Weights of a small encoder-decoder audio transcriber.
Model: log mel input, encoder arch tdnn, encoder norm batchnorm, encoder depths [14], encoder widths [192], decoder width 192, decoder norm layernorm, decoder activation quick_gelu.
Training: adamw at rate 0.0023, 6900 steps, batches of 64.
Data: trained on read English sentences (LibriTTS-R), 15625 training examples, 28.3 epochs.
Rows from block 3 of the audio encoder, named by matrix and row number. Each number is 500 + 50 x the weight over its row's rms, rounded and kept within 0 to 999. All counts start at 0. Numbers have three digits each. After the name is the row's rms in percent of the matrix's.
# conv: pointwise conv (encoder.blocks.3.conv.weight, 192x192x1), inputs 96-191
conv.80 092:447497492452455476530449502478477471484465469527512538488513562548362465548440441469611564491550488473515524451513539509488453501437554495509384495440566433516471396502564427516598565453476470522518432645463547424504531402560505509458532508501510476518544476531449499549599432555482478508
conv.81 102:419447421544512447558541503540501502517440413525520406432467489593507500471534475482556512505504475573441480510541447496432547508452431444531499572429538384506522447446488420563437564409504513489520552522476537494505478624520422473460539388482508484513476433482548492461495460440378482487
conv.82 087:526522481531534570505478473471506487529447483509559541477537494391486480606465465487479481400524484532595519503333551538436599425533498536488439489463479443454424562498394496453527510515480551375563509496504445490430561480401523563375478519386455458437446465508516492516477531457500401559
conv.83 099:505480539465462521474471516392468445528477439515524598502491493530389540516456397437574502554478495483532532495504553525496451480491410500507421475502476436442443514423483493551484436524498529521464496579435523417464514486500629466490481502381416466536529423471486447507480535452532457424
conv.84 096:460533431434516470445501571409453412536531448518374441503553513458438582525495484436422431462447522509462517428441510539449440425427393442458431457472536485490542444529476540610472451508467521439553494531459502396559412415460550563486445540475439488411499509472478441538484506498483551445
conv.85 105:572477569517542538488452522467471504450510512445489514474481552529500505453454467453484567554514432479504424437548475374464454437434550541483522513487503491470497461430469449598480503547423565566565503470510427470469587484511570528442481561601548457474511563486474547431544508543493533416
conv.86 104:471450525427602548470500495470463490457438461519371396537548448495574488547432501515490450529539437584496476465561570453453515465444476570475439514474519475517557499475467447524493553503490484540545501428489517524462467497555527521524547462528422583410463570509559533473410423513413461503
conv.87 108:512443457409495542555437420519367554538400493563492452528361548420502497561401507497525487494411566460516536435529464506424521456531497507450481508497507555491538530409569521479442499522516389491581451464509488499481527523484575548491488484571475560488498524479448490512563413476437497480
conv.88 095:450435612452427534545469473485479503509526438517436510560420527512527482471578505509475489479484532414496390495538488512477492505543437510527520511569590329482492426396515550509512579582539563517478529448408514493507479529441538445462563480505405477418565530439484452487539547447502485487
conv.89 103:503448412464461473557487474601451539429534516524482535476468539427471486473461469521526450490476485521456493430518445558570453301508501523441539436442417468445437452533564436432447483438507507458538458531479410466475412515542499611390502531521489533596539523553445542492448388530492488504
conv.90 096:441471499543548484529539582501448518499473439574430342397597503513558397504513486568527566451526506512395506523511466498466494469467357513466423481406527484457531483481450510511452425426501565479539516510548442441484546474510451388437585442591516520536446498514537453467478410468388537490
conv.91 094:520529426484545480535528466567489468540378561536532526510506479382475406443503471522488519538483479520488497479525469440458427497538450479429427534459440523416545514485569452501510462379543527465499497463443448456611433474454529568464465478535462540457461476470516445467455450417380392466
conv.92 101:579545531456554421515528422532471620599532554398466448522474478472517585549494505521537441544494496551534447447533542456496566512474540491514509505517426522524491527495539508513475444471459456466580455588540515518473555514419509449535425585426571612597433476451545576567543500450537617423
conv.93 098:489460516423452539516479520514441466535473450530695526472491470543491435468541548473504490412469532448431477533504417530449570520536514576526451480577519444504501577518621437549493495525538480422477466535481507522481502483465491447534488418507548414508480515513484452537453504455505459418
conv.94 096:431491500443461571586502440514588520516614473493511530479357447439515457516465496565421443457509498489449478468504343519491448506505475557516496508529505454445519527509567482470448465450537551355493393443522527535445527557489537472530430570490475504480418495520484413478444468483444502463
conv.95 101:463573550471478412562500458509585494561503456471575505547553539505465493521607445512534493552475440537470458373523442557505472446537491403529504396476571568426625533453558413537513459509575497437498492544564455546396505536530484485476589478531527498514486630519445487504493492626524540497
conv.96 104:506376465462517431555522438557415513552527465560515480454435514488501547492461499481460489447503522530557477490492526561472484483547403528568508549493499511518518409482447593533483556432603434553439535528453466506543515364519549595431586513434502436500481472443476542543542454447495447581
conv.97 100:523446570519422510515556521429528553470493471524505432507541472495336490462501387498559528451499493498469534435583515482480312442403509510503517470487482551487512464496513548545519418493503496562541461558580487543519484482516406465489577519458595414581519585506556488600505460542443543488
conv.98 101:500541556516548475459493640529468537525527538415514509436566452592502582622524462493550443468594544502444511478550463494461469524417435569428466552501506418489513497504530490572545566524400505471519518488490399503533566545487571530484479450489525478501458523529465454416469565490558540443
conv.99 093:553505442497509470564558492475488498466524536536511456529501479471460529467544461437449438404448481542453534437533491501513404500601532499524489476534546506502510459574536534492508485439566534495511441500566372513514440513490328568512474583549508366488449488458497486513473464463397528534
conv.100 102:472492513448514525552524443514415510472531494542541497541507562468463388550556425484528441524469425426491446556530518554565484487558524517496521485444519510471604483378487454468545475503523484448568522538486516530442548453528506447517539506525408530536557517450507491444485430524386414516
conv.101 106:475556455455521515538568376467504523469456461508513546480498481449500527545465487457519483477427459429473443528506530536474521514494533509509513379358450561475543482357491449504510465433453478450554500529477489547485491498500486466484423485465470472481437500500524493455460462432549531500
conv.102 091:480539499584430445513444484514504485469512450588478384499459493510573486521532494498518519439516441574437485488522426486481513567486471476513484522357549456458456470481440447526509496433504521469584547537519528454518518510463421453493466430566522417557430470416596517391576534526473539574
conv.103 092:524485422489508465535541451523385516529518526475606404512532414561494524544536467519523539494486554535505445540391440386474531499459521428545522539404602485531518493399523495451391557489495508449444494535543467574385471495545533532511511459422500511539468471318454436467482503454479457533
conv.104 104:441498520505424511473380499556372546564472542482465505499501474501497481504473529541534463522440570392490435509442461553482433329526544477464545462534535545418449500516502406440424489555457552433484502435493442553472438537500548484387505480517521466523463503499469564541481541550525595463
conv.105 103:486487428552567478388559449534430571548551532517421361457514422553476506517483557538548465497403459434537488533460452462525530519547561463543493595461533433526495510403477450452526487449470453482513555542495498558527540481480492536510588376485456571486483506432536507481533516486494428440
conv.106 103:497430503473498527456561486442513487529357536468516486515497490473501425427522475627512525474523452537355508485580466480548374485411493468449411445477459518467444382499559528486461486471527493414419517422399532425517518535472422491477422485540564511500516480508425525449441401445518488413
conv.107 099:532500483449591430504447543551418392518416493556370477449519432556476505497458519425439491504582479456462509425486429426465487497516552453485461590575433396491506515512452468462392503446482611543536570517489549458451512436573522523504547492483523481529455554491526481547492357500473522535
conv.108 097:406492412529484512488488454497497538465540484532527436528410400515543402385464561462495517463503466587474517485399494453512499545520548590471596445497563423548464503493372494516551410435438552501533545536561476501486493501519448468532479503552442476451443522414495522521546508500502521568
conv.109 114:348430507533505528554481487513444532512496401522488613409482504499534490486495480491468410463491485518497449467586547513511526467541445507534513554432473492490523441488464559473495550534487438536448460494561510494496470467458505556423581466422533373581508486468493536542512504405441439553
conv.110 098:488531547489434376566449489458378505472525517564446479568518474470404499539509453530492528428337450450459487400455541531432390504591506532552495453474506562527521494485513508487575561539543553488551465529425506557460455540475437510500515516419490493515403537470471504528518480506490496589
conv.111 102:587521492527514539509454518468457511454493444534510550458520530507431529500494413592464465440489419467492500451473370587551389514468502490542520482500476522490457536557581518535609462535432383500507423549503518487572519459438369496517485528532549471564455468572575491515537386485442541426
conv.112 090:574452442511457530539452449516464517420475567481503553463454579553480454519456505636433494425454430492402487466488488572560392472470452488597528459522508508489484535453518482482552483629515500508406360535503511481410477457490571456539497410422536489522518476573578480428510423469559501406
conv.113 092:519435416514555418468467526520474542517393495554472415481374463473488476397504472580497478525559483430435528406478449431520499557440470526490514522435399517441505364547498512500439516486522499433458454506415569508414502493476487503471450473557593408538587525460516468486501468530474541556
conv.114 100:392453462462503552488498504494561515533445465536551486417537426480530470501488554533462379323519462446406486510600500542423498486503424536463424550460484452495481529528515470445493483531437479494405431479553504545569416462468486499490445460516565399594517492481475466531513461383455472502
conv.115 102:456475393447484507503473469431556506531490455555421405520497573501473491525514466507565516499505464462548574365516462519487522379398472430494496501526401599441450446430491489527512540502458438513505462501470483492502521449542495485342463484517415543442588422480592453560536513492494476548
conv.116 108:487364470459544509544467467550459480483431381509483491431366408444539556518505514535523492483488434546419538455537442493421541527453547543493528578546523492525540485474533465455524496436439506439535471487450498535487455592498427491484532484517459550551488477504486451485512459429407447505
conv.117 096:420477457481465386431581473545519527536509514475553469425504547482424446527507450525374506487526562467474414546497501448534481479475636605488506462562491510490499425473532489523480505483562508485458486414553466480489480526568483414509543462500500560436531493514469503499466478493455532473
conv.118 101:562469514512493437486510441460512523499403515586537539450459450459528434457512498543469508514520457473509472502626561487515364427440479544603432431504553549531433381512524551521531457501534497522443442506420512430419451558446472445485402494609537518453498433455516456494481464452491499493
conv.119 110:511488542447547513475500469574535549466318496563447434524452429387540528489535561467518480549499426490457531403537597497513489467417522501513388466458539556501473374527533527524505478523521553500380508486438571464527374477490550544498518534547535511466524540388536543514508487479540481478
conv.120 095:366428466481440474452532550511461456553496505518632509458576498487467483505461500497516447432569445530426465538496479443397477422531525565463439501548484427545504529511557499528614542439551558455525504496398408463442535498402473457496464479547470461446486410521493384453526453467571468485
conv.121 104:518527420463483446539423436523489505528492459572513535521354496489509520451390488611502441506422570482463524447454363398450546542474488412406550499502536566496549523468504518410606529452464457525538522573583519555497564441505455476515462427490482498470535524541487574491535573482480462506
conv.122 099:493425601540498576504508483353439436422506498554442501515556457433422542507382463456542392432504603406516501538458555452471502525524437617447442455480455538530462522535525483478494444534466477532533513502497551502479496445492498501475460565462485429475522495551414541542524478546387559544
conv.123 094:513527543510450506597445506429470476530480563508533347539448534447452495600471475562509437439519536544479457489387481519553627514492480571454529465522466444586517594492555563449529403519472433479611535464579561522519492558493503477513460535480521519559571524420501415446461423508425528496
conv.124 099:479409483471496508491503552529454553470453490488557436473483508588473494516572598461583464507542514458493509545491490459449561496442634614517524447501580483562483486503546471513460521445435468533478518547406588524492563588521435379535464462502531529470527452413508477491504451487490453480
conv.125 113:536345520373532442498494542428477480484459489527489499522473539485295511507479346528499454482531464505417522471520463518421413467449422439482525538527527497476543479556492473463514533564428484553516450566479536524505424486530486500532511466572541518525555427532444428490465412484450347478
conv.126 104:500495430511424517435408416515420446504526585510475501448397469507549368518587501605573537488447482504513528451437481541548454475544552477544520543542530588530445499511505510473464488491519521478516526523441405496545515548460469441500425537527563433485489536464560494510520515452470492501
conv.127 102:430408503500450412441560499516398458474477484505537459466464580547485560568462510538568580506504518487545453430515486434472486506425485460491513531509503490508554483426438526492467559402532361389519520472479403556444586549489494570478525490464527591501492523401563513472490481465482442500
conv.128 099:450478447528561483505584541597529516561488438483522410406560468520544568586469514517598482507470531514470481443506531431403631373476490417475456589485563459426403494548504513510484456562398512504472430474604471514511505507506532511447503428526475437529567490494570518521559477490553526520
conv.129 104:486439475549546344428472439525414510526527522454551492489456502504474615364480472519497473464441496493573524551524468489529443527451593465559530524541567462554480484376451498454469546482490471535409493391533469499403431421503497540476495543471499385478576525497495465460477506434529432550
conv.130 090:500505370600504503488492485538536524528464455601530519408465481490557359483469528521519412380534442512557559510614421498417530451448512494548487573517619421516489502434482448418533509449468469354539501491541480534589567500451392475468487449532486543487496486453534506529510490457511471478
conv.131 099:428505434528503458438564543531461419456426429462582492522536475481464506453453480487522450518533438480461443475567451408477486448493545551490458465501531450496561478550546488552475489452498542485458448467440574392434495585520539509451501504526475490591525563565560423526508439431464490492
conv.132 107:409506546530520527468508497490493428455448489531511469414446413581587493484434550457534437459484505467513416464391410491473595513511546431468496507446461561530489491525527505476493614489462546429455569532523503599502419495591517491506496462480458327588442561422465431508533489484449469539
conv.133 096:534554566417474592476490522447429514458479473588452451535555523537446481572477481525539489426540601531559509450504442438453545469531430522425505496454479436474452483524431577442451452473407634510571552477478568412518497431626562462500582563496519458545537574506485520489537492541432534583
conv.134 100:476565522485538453532568593522499486492506433485517475477451448519529418421540493497595498477471502468505502474429444415509629560526461446389496524478517499468412469479522508462560541482474519455474551505482415485557451489532417583455458458504503554535444383492512481392516359403459507509
conv.135 101:500442596446539513517550515420493490517472512434479405504507469567237519497496343531472514473541475533515506489501444443464378504438450525557483526473526531501541385496497521474437449523520438439541439562469538543511479485510478494513512516439474400498494555444425461499521427542392466560
conv.136 096:465518523512448461548360494525473504479463523540499589476481529555490540595468576499494478434505411591453505395522508602509474521538565386451525467490451442482593491474408448460528534519533467442559457560517505504477499438477471528561474406392580569447473600508545498473419452540531540472
conv.137 101:500541423463467477542525389528445458432485539497466499395347521470505430493551540510514492568450470439484464490535542526451439371480494464551479434499504501516532424455486519506527510511559552451508437461411422475522411474501605504483520411457507507556468424477491508543516505415483481530
conv.138 090:529500512456545402431472489461461542465513518471539515498532534532487530496414419590574575504398543431516597405428460440452498432546582508434456485477482555406449532464499430502577583505457493527556471510493475535401542459484563564392479469545449573494508526458447517535516586518490441494
conv.139 096:494308423456497480511468441467447491481536463577457470455478495524442490515375529556535505454473462420502586465476468483424508540435506421473510496371454510400438477464442446427559580442512410504507531518429399534563472570547548522417468505504483477513441473524565446423542518529390432493
conv.140 094:449535410474514536478480483428520490529637504477499400584566413551493460599524454366503398425492606490500508520587520573477422506523503454476518529495561482439469511512503523526551547518484526464495526434513511511533506392495410477517639548594495446497451530440505441554550477553500472453
conv.141 097:512410507460415599510557460407495535520419461527473450513459555512346460567409454441573412519545531465557478477424494448503422467469448506493358447480474478420436523454507511438569467472506394586493547583492473523495533517505527451491531514391530543550568536535490499521553434466444532524
conv.142 104:474542526455494479494471489511519426486495436476470483478509488535446410584470548534444534498501463501454605469468573572524477526537432502487493525443408436550424566509445460373435501561568510463529437504559541487552496485601492472499575487446517569500473514553566516554357533550451493492
conv.143 098:526447523466590455474487537503508468434438492553518486486496613520351540491479422581519535515522411484403573396540495474548372518464486427644417502475473503601513397505503544447487460524531505493440458499404555412480430437579542525521518450597467512484564476540554504540536436495429540576