config.toml
encoder_arch = "tdnn"
encoder_stem = "single"
decoder_width = 192
decoder_inner_norm = false
decoder_tie_embeddings = true
optimizer = "adamw"
final_lr_fraction = 0
Rows from block 3 of the text decoder, named by matrix and row number. Rows with one number belong to one neuron. Each number is 128 + 32 x the weight over its row's rms, rounded and kept within 0 to 255. All counts start at 0. Numbers have three digits each. After the name is the row's rms in percent of the matrix's.
# fc1: MLP up (decoder.blocks.3.mlp.fc1.weight, 768x192), inputs 96-191
# fc2: MLP down (decoder.blocks.3.mlp.fc2.weight, 192x768, transposed), outputs 96-191
fc1.626 106:149179075111121202133114107150100113137135101156117167088062129104047099156106139162112157157137155174087177139177110099166119138182094131159153095152126085100150163135162152098071142121154200109097131147122117091161116076170102112054112214087077139081158100129164126079122171095099148129
fc2.626 095:161149127157125133120104172106045077067108074116119163147175171149105125100150140098102151134110139098131151174080121088148137123166037176099181113097138090110092115087152126157170072120116125084169100087111139122157168170151101193150175126112142149132113111084127122092147161147162146141
fc1.627 102:143159151109114154085079140128082053113152119121117102110110136114087128125076130120147135106112075141072142165100103127146054124181119063077122129142121178077144113117099142161176134200176178150112148122115149108121140163111117126167105128116150113162137162107150105102062161149096190096
fc2.627 096:087077160193126164162118109102130170159112163137105169089151136105081084131109110110175181148059075086114123083155112136147117140144192140171145167176123119114099167141168127077105083153086159187118104156127111103133093131095116148099133117162115097107132137059192105170194112135175086089
fc1.628 088:140168129064118171139138150143104073151084129126053084133150081127094085112128129107124146173160105122127176146115105110148175130127145088109116140122097142116142085147182172120145142141099188149150109172149134048055125137068169147104114112106120122092135200112115124097170119088082184145
fc2.628 083:094105137174135140120139106127064186153138134148153121153130132107164172109086103061155058150101151177124132156145132175103110129129133185135114150118134072120158123167069152130056103095120124101171157145135113137180104125149098133153114122157047172133157152163136114093075140168143175154
fc1.629 091:148194141104113161106140123126127117142159140103160111123082141065113085136100099186120153087116142115148119103161078086081134145117135132166133194137202128131104178180191119068113128151142176135112127146195144113146098127195139077141106161150090122096136124064162096169113110085090138129
fc2.629 095:142112146167116115108136153129118135094103162149147160175123105155089144109112173148174176157163112120073118130109146131170159120151144105107128105117099167095114151077082093168149133109028186167082067163145123129089157107139144161129110155151144163062149151093137149103085155122097124197
fc1.630 111:137139106166080132089108158133078156132099087164126161137077168147159168069097098126173121098088060131161123197120121095140138149142129114120098065138147175055174173190063102134095088175159170177131140144081151092124088117144170062159107137165119120153136141140125130123105087114079139123
fc2.630 127:163136085102158073154158158089114099111124122152125125158130141117171136099106177115108172171147116136181179157110138133114211068129044107092098136097172096141119049125098161118116184106126154104187133136118140113130167054172123230105127159122152172143148135134148116102060163087156076106
fc1.631 095:091159112126120145132092114222104116139133131168144154093080144053109172106155114132144129119100092175096120165113134071157141133138094179173073073153147118121117111194170116075122108131102147163153138089102106075139118136180171074182140146129086098105141122122190100088176121076125081171
fc2.631 084:139166096136168162103145086143145086123135218145091160138084116131132142133195135116101082114102181123121199112164113166094062158125169147147140120122089067103166155098099137126156131100159091198160096114112147102111119094158170149146171085113133183111158112092105121136092132093101091101
fc1.632 095:110109088111095205160096109147168089096165108087160129111132128141140137064146148140120141121150140121155129194091101123180111149191114127124073136183168189101086114126101132132139105146139091145150200093126123136111089151099172161184082155175090194177167164158133151145152081115151106101
fc2.632 097:122123176207079180157166153078145148112110154122137123131165134166135151129138134127157110186122131094170161152098119133162147068162087159059135103143132078128120134133161151179136119130137066128135173138187163090190108141140109136125123093110129118122144081150109114128140089089100141131
fc1.633 102:117146146148086168152114140116142131123137099051160075153072073143135104117139183074182124143072116101108120182119117090099151083166097166116142118078178095130092115106159126109088116139165142167137154145098128142153098175120121060123157136132121158108150185019136169129102147133134159135
fc2.633 096:128164067117136053149163195088124078152063112096145097115133146112076119157144111142045061092114105104144128139110115146184109082133147184155099110155100154098119088150110136171127121102160158073119088209124105101090131107187195130128157163129108107100143146163124107162126100172109095154
fc1.634 103:174148122138126115103129144141129072160169098157160151164064183166164150127102160133187142106151070120112191178091126147111189098142129125135121103159161100076128149111112133068142143155128082180137219178128125123143104133131171090146068172107108110157126147126098170054152182104118133140
fc2.634 102:091161113092067126125142199118163139131089150119136117117149161111146095148116095139123139203082168103135163113133162116123126203149147162128088145121136121123119099171135093119088121047164095167160077165162099153133173090113108079098138102115121085116100147107114093150139136163170143157
fc1.635 104:138168036074119115146132183146124095147125101116153188159024106078099088153115130196107169150065058130104158147119049091090146092125087112113139167098115131083150094206155184124127146152118195147112207117119162178107108154138166114115076119106115152127149143177129119125098114089122160175
fc2.635 110:140182150106130188086201165117146102139126132124149125173110147117153121155182091196115174137032037115084101095140150065148137101182166120065135110144129125122145119114158150082197099116171123115085129176127153140114145105111138166203128097138143154181128081102128084188097168121136132056
fc1.636 093:216147109101137147140117151133184080143180095081112110138114123102148100147109128140102153106178072083106176139111212099158097110136153145090110104150140166100123126158094157121121098194201103153132140130148095130058102146153200119166080165138132140141176129154158114103113126110083119074
fc2.636 088:101133115135168131136099091127128153135167159159078164150170121108125115180098140156137117153126119099092183145105126108107128139220129175137134133046131152098087090170128122128116110142091115072162151088150208117078159112139113146109144178173108115120067159129126106101093126122124169176
fc1.637 091:177123088094079137076159129129114122140137123142143168116143114156150176114102117127098141158066163078195129131140129104121144062158121099121112120095156169095062198143092136138109143162124109124152143137197096119078117093210195164124109151099111121145119065108105155053171101122115133201
fc2.637 086:124129090156163099105171153143135121099114077165124052184159132092104135194126154138135087149059125193151119168118138114165174178110123120105088111111184162117190112113117139082096104181164130130112127139110111137155092115114106094178171107134148126137127216118111146113111103075139144125
fc1.638 090:159103110076158123152145110128084096109170110119115101143154104124105131113062067113111135187141197179128130227096168104188110140202087131101147107153133156115118194101149162094060073160149150154139128099166080087159095080164177141153123154121121080061089117083136078125130129158105174123
fc2.638 086:163162136179137101110172201128149126154167118153115128156158115193173092140199165162134063155049065174143180070093090124108136167092106085128118137119098147106129113153106143082153135137136125085142135126158139122076125168114161152112142139109108169118117190188141145120088160102117111125
fc1.639 088:149057112080097162109118132163150136099141100156138083147127096089176103159117125153157104149161069142135145120122103099177145125108097232064123189132116101158097152157108124084063097118107144088127161129140144114143106133138166100158074157071108171107144121170183147169158111119139139128
fc2.639 077:103166140174137111094145169092120114145098150159144173134134077159106122112096094084139122206076098132101181087108117136112131159144157112137154141141177140076126108090141112120083181162103132146118142135118130090121164101121160122143153170085111094129102209087170121139116152080115156154
fc1.640 116:104123118142097178158116168096153034138151120076148094097115131066143116176127139134154151151154143128138093101075110097133133143114065166125130141136163137147156105125144126104131136139165110164159161113152104179112125175152134155082128179120089105174156114039165102115147148124110127146
fc2.640 130:107128119149104125108141059110075160149129141216143077138116118110129118127120127173121115120071141163141049088159108139108121103140174082144166142130147133137148152142135111100142086085155023161135122131156165151136105128136106129149158132084134126021124117139169097112058127166127133111
fc1.641 099:145190086103102146159104146146166096143145130090170118153073101120133084126148145156141090156131072135145169206144055131164134139188100160119099177136144106147121113174060096087107154116097072162127113092116143130091108113194162132097117111141106108172115153146148101105099077143127085122
fc2.641 102:144175163201148133108078109138135113112114152114087094088121157098124113168129120177174152118091153091074144147145118126096095069139195126084172096084125126194132148173125111123198133101103138058167111155137128146173063114113111143144176172121040165106123119056130165154114107140148147199
fc1.642 098:078102089072062164191085154123142138113111039127158154134162134106148125116163116139099177111139143097074148148106118142124140137089124174181114158094093126110125163182127118153061113128150137122186133160167140160061108127191154154161090201080118192120110066184150129203175118116120106148
fc2.642 111:118152091118188137102082160109144145117162116106109142148142141128122196107116112058119143140117128124152151135151179182131129100126125141079067143112140167111095161127141111137116129174065164204123140067168082111167115071101124130124070084209140144171127146116121163064132197126132122080
fc1.643 099:143138086174124143102117153135090134195158113144157149130109066087112092160096134146127091132073172166103157089115170099098088168177138108090115130208130078069094131083130139091123143169111139103098164148122046197099118133135157176128095136094091141110165149106099085157131179118057152185
fc2.643 096:129112176142130140110114140174149122111098165119084118141136156151091095115108164095113151100121093115135113143174042146162154142135137172108169143097137153088094078172214119089147162109126131109126072102138099144130166123090119180129122133171100105127126149047137158154179110135148113137
fc1.644 092:172085097127126133116112148086152129108095108182102113051078127130095144092097165103160112126138053127125173160129157132147112111167098148129126172128139124034146130099114137215106159156110202150116147118139123080131112079124110101126074138120134219149173100192116215083120104106128103126
fc2.644 087:200131194080143157055154122138073140161118095098125122136123108114185135106137153181108145133093125124165102120169085121111156145052122076089126118072106153113141141128145125137140149162107075103154080173159117176107129166178123069120221125105072098135112148116112119134117052137088151116
fc1.645 089:115105127165093142146124141152130103142135134083171112147077115057169098117079108121121105090064088144095095153081109060113120107124113117130110114157105103064122175219139154134129156092156141159125154159156100132144120100106206115173111181074103127138110161076183148175131136093092160112
fc2.645 089:115158122159129087143148096144144169126127108153117129134119188102110077123126145097127179183090120153132118119117110088150172076108120163131178174118187168088116105103127093150095088117113129223098121131180068116122140140186126175106138149065140089098102072169116108038111099122114117076
fc1.646 098:129125095123108159133071153135108076077101116129217113146118161156120151098109142120181236108163078071107141162107133073135128133105119129108148115112128159146132089114132131146117109125159110130145193165109140143086051151105140111104119155159133121167125167089156120098105164106108147122
fc2.646 126:137141110160158143128110127068085136125131133150114127150185093119113113102101156149145055172035127146111139093129144123104121156157176180144102124184115163053127139133074104149143067148173165149148115087197143109195122079123147138114152143162083195163102115228182084118087132105106087151
fc1.647 105:143071156103123122161087220078181085140144121105099089110114086116135144135102142102107094144101133141148130102113085142158174116151108181075103149179129195131128110091126126105141085132138127134138192117116111186091112134150135158112118171100123160130100130076147093144186119113119169132
fc2.647 119:120088134080081120089124118132005141152174207099139138115144116091061126144150154071111175079101118148148119111147088115113143142113143093163117104133116134154134160182088111133111110059107166161170141147145146163174126074188157092135153121123139138149142142078146121130124133089141143131
fc1.648 090:122127148181097165120135162169061102142127121072138124144163137083142122074177157160200191154110153156086089127113152093198163134109097097125086159150116134162133117120175160103130179177104178159131111181147132124126128108142177117125099185127068120080122192058070153129133095114036114188
fc2.648 092:127109163138130121091087115148102163131164168169115130193176111141134142165138138147144121121105143091126154111083099103103151109130153088053138143152078155115160158129153097122124149153144166137054171117170145146145113153124112116151071135162165160148069089094149095103117156105127151074
fc1.649 098:119135067167135142151128176113079083128121145108156152123119123166127058144050126092159089158079174144155147119100124104187175181181109123138119125173242156083211124117143120060090129121072088135117138127128092196142143113132111085117146111099113126125167121130077124139120140104136131129
fc2.649 094:060123127129114112185093115122116113166176213124131099131060081133190161171129109164142132118088138099127099108140139125045123120179170143111152089092082144115083095122119099115162117093153153148143145100120081083144117124051098159182127151148105130130102154170063112081126121106169138132
fc1.650 092:173116085141087183155093151138085144164082119160158142144110101125117119109073122089128112145114084161140126078122113089141100075144119134119094152155105119134184072115114139135075139138097162079106172175149161116073109163133183079100101148106141155141188128180129117167139128093085135150
fc2.650 089:131127179190089128085145148067159145181151149190111158115173140168123115129149158127144129114086153137105108134122094125125145125129138087175118075135163141072130144139091125098114166108129165013105139053155113091134133111200085123157179133115033138119132096188113109108115149191078185121
fc1.651 094:153142068154083166109118144173163098114089128154123098120084123169145140177183179147179138123106106131181077087120162126184101128139091146117055150148111104132082169135111169051120131193105137149154167155158105220199116131110140154116140112113099153132122191067100103102123066094094181151
fc2.651 094:141104129125114092094093129106107120118064196177123171145143076101090151056089086136092136158138182112120176167098146108117138127085149081112163111117061109126128100126078154211149148134182092141136141145154168126095120134127157105096105139091204155117062140207124121106138130211153076088
fc1.652 096:094155094174101181178152170083130075164147104093161169170114069140087084173086154135091067151068149127120170155138133084156149121167154151115106144120107116067141142135124122137156150160181190095129157122105089103085137094138096118164147110130154216133200153134079112119175139126105145176
fc2.652 095:103081140066141096087133104134129128124091145173082085135142147158089087134123107117112086149146159174137151129140124162102104105075124130102107185147152058193089181151162084108088127106125045167169185145198157137095152135135150181049094065120148124145141116176119177060168151164130159061
fc1.653 094:144126108119115115166144171090137119136127088154098073143129146103182104095135118155175103182116076133090142124102131122142205082149057093040100142091157164153062118121137186140113128107110147161164146081121174099116069068157150117150126095131090101167118142132105115126059119098133166176
fc2.653 096:121117135169122158069164119129152174139178163101181167126083121094171171089142202074217154139161104149135082117163137128128117176188087092118104120108140115082143082119119138179144112145133123136076176144101136112170121161139138083064134108129109120144156156171156114088099098068137186160
fc1.654 101:130183117159117127173130162138149138170114127094171088120148118115160099180088169094181187140147155124101098097097099108189111117155112183125067095200134110129064159143144102113094115228076123183181111165132106127138121088172140152124130168112110122148123135069177145097092130104086220152
fc2.654 102:090135107090154170134108140206137102101140100132087083110128151098078125063115062175138176113169182131123142144120162137121083179111121120183134168154162026138122144132158178155170174096143094127116121127154128120152084083151151161146139087142139129151129166141155137119111146187087162106
fc1.655 093:130112100091116125173121151076142106138088106144095135071145132163131160083154146138134148188133080138146141162109144083134146079102133192065094120101188157122166110127150153087096100137125104157165142037129138150171124055098119087092152132180106145152165120135143159136166125115107099180
fc2.655 095:107158117171120119157159165035130156105114092088157157185171121134173117139127125155151113149106114099121110095132113057156059139134133115118108167143111144118115134061198112157144150166072140107133145140161093132099188129131101166149118120147093046163127061088134140108137136168129127124
fc1.656 089:152107168134067139125153164080143177081139080143153123045129075130137105095092128142151116131083094119139130095138097140089153109117142109130120138114195126145084110162156102083081076109196104162141188089094130162153128147118139031139148144129117152106153164108103137161140098118140152176
fc2.656 097:111103099121125144137114115181152141225111128170155172136120124095131119124165131137112165154174084122096131110177100142098149141146127139193111146119069116134141113131112122120144183118091123121085075097175100093160106128135175170145187134074104131062166157166149109097130112115151071119
fc1.657 097:122151154144091175173127121115045102114122113136149061134158142136086117086103106117166077175112074180116121123149109100135204119205134178097130110122186149102182142161153203095077112107137145133133122100176068137119096120113139124091130144127147146119149092049133131076160073145130182107
fc2.657 087:145105159187101102076165121086152194146111141125053140082079163164100124154145118111136095153097087117092142117125132134111131121093154097178120145142114168136157133112120079153197120088160165166177130112144078134131110112139049068132172095099156127141109164136166103121120125116166152056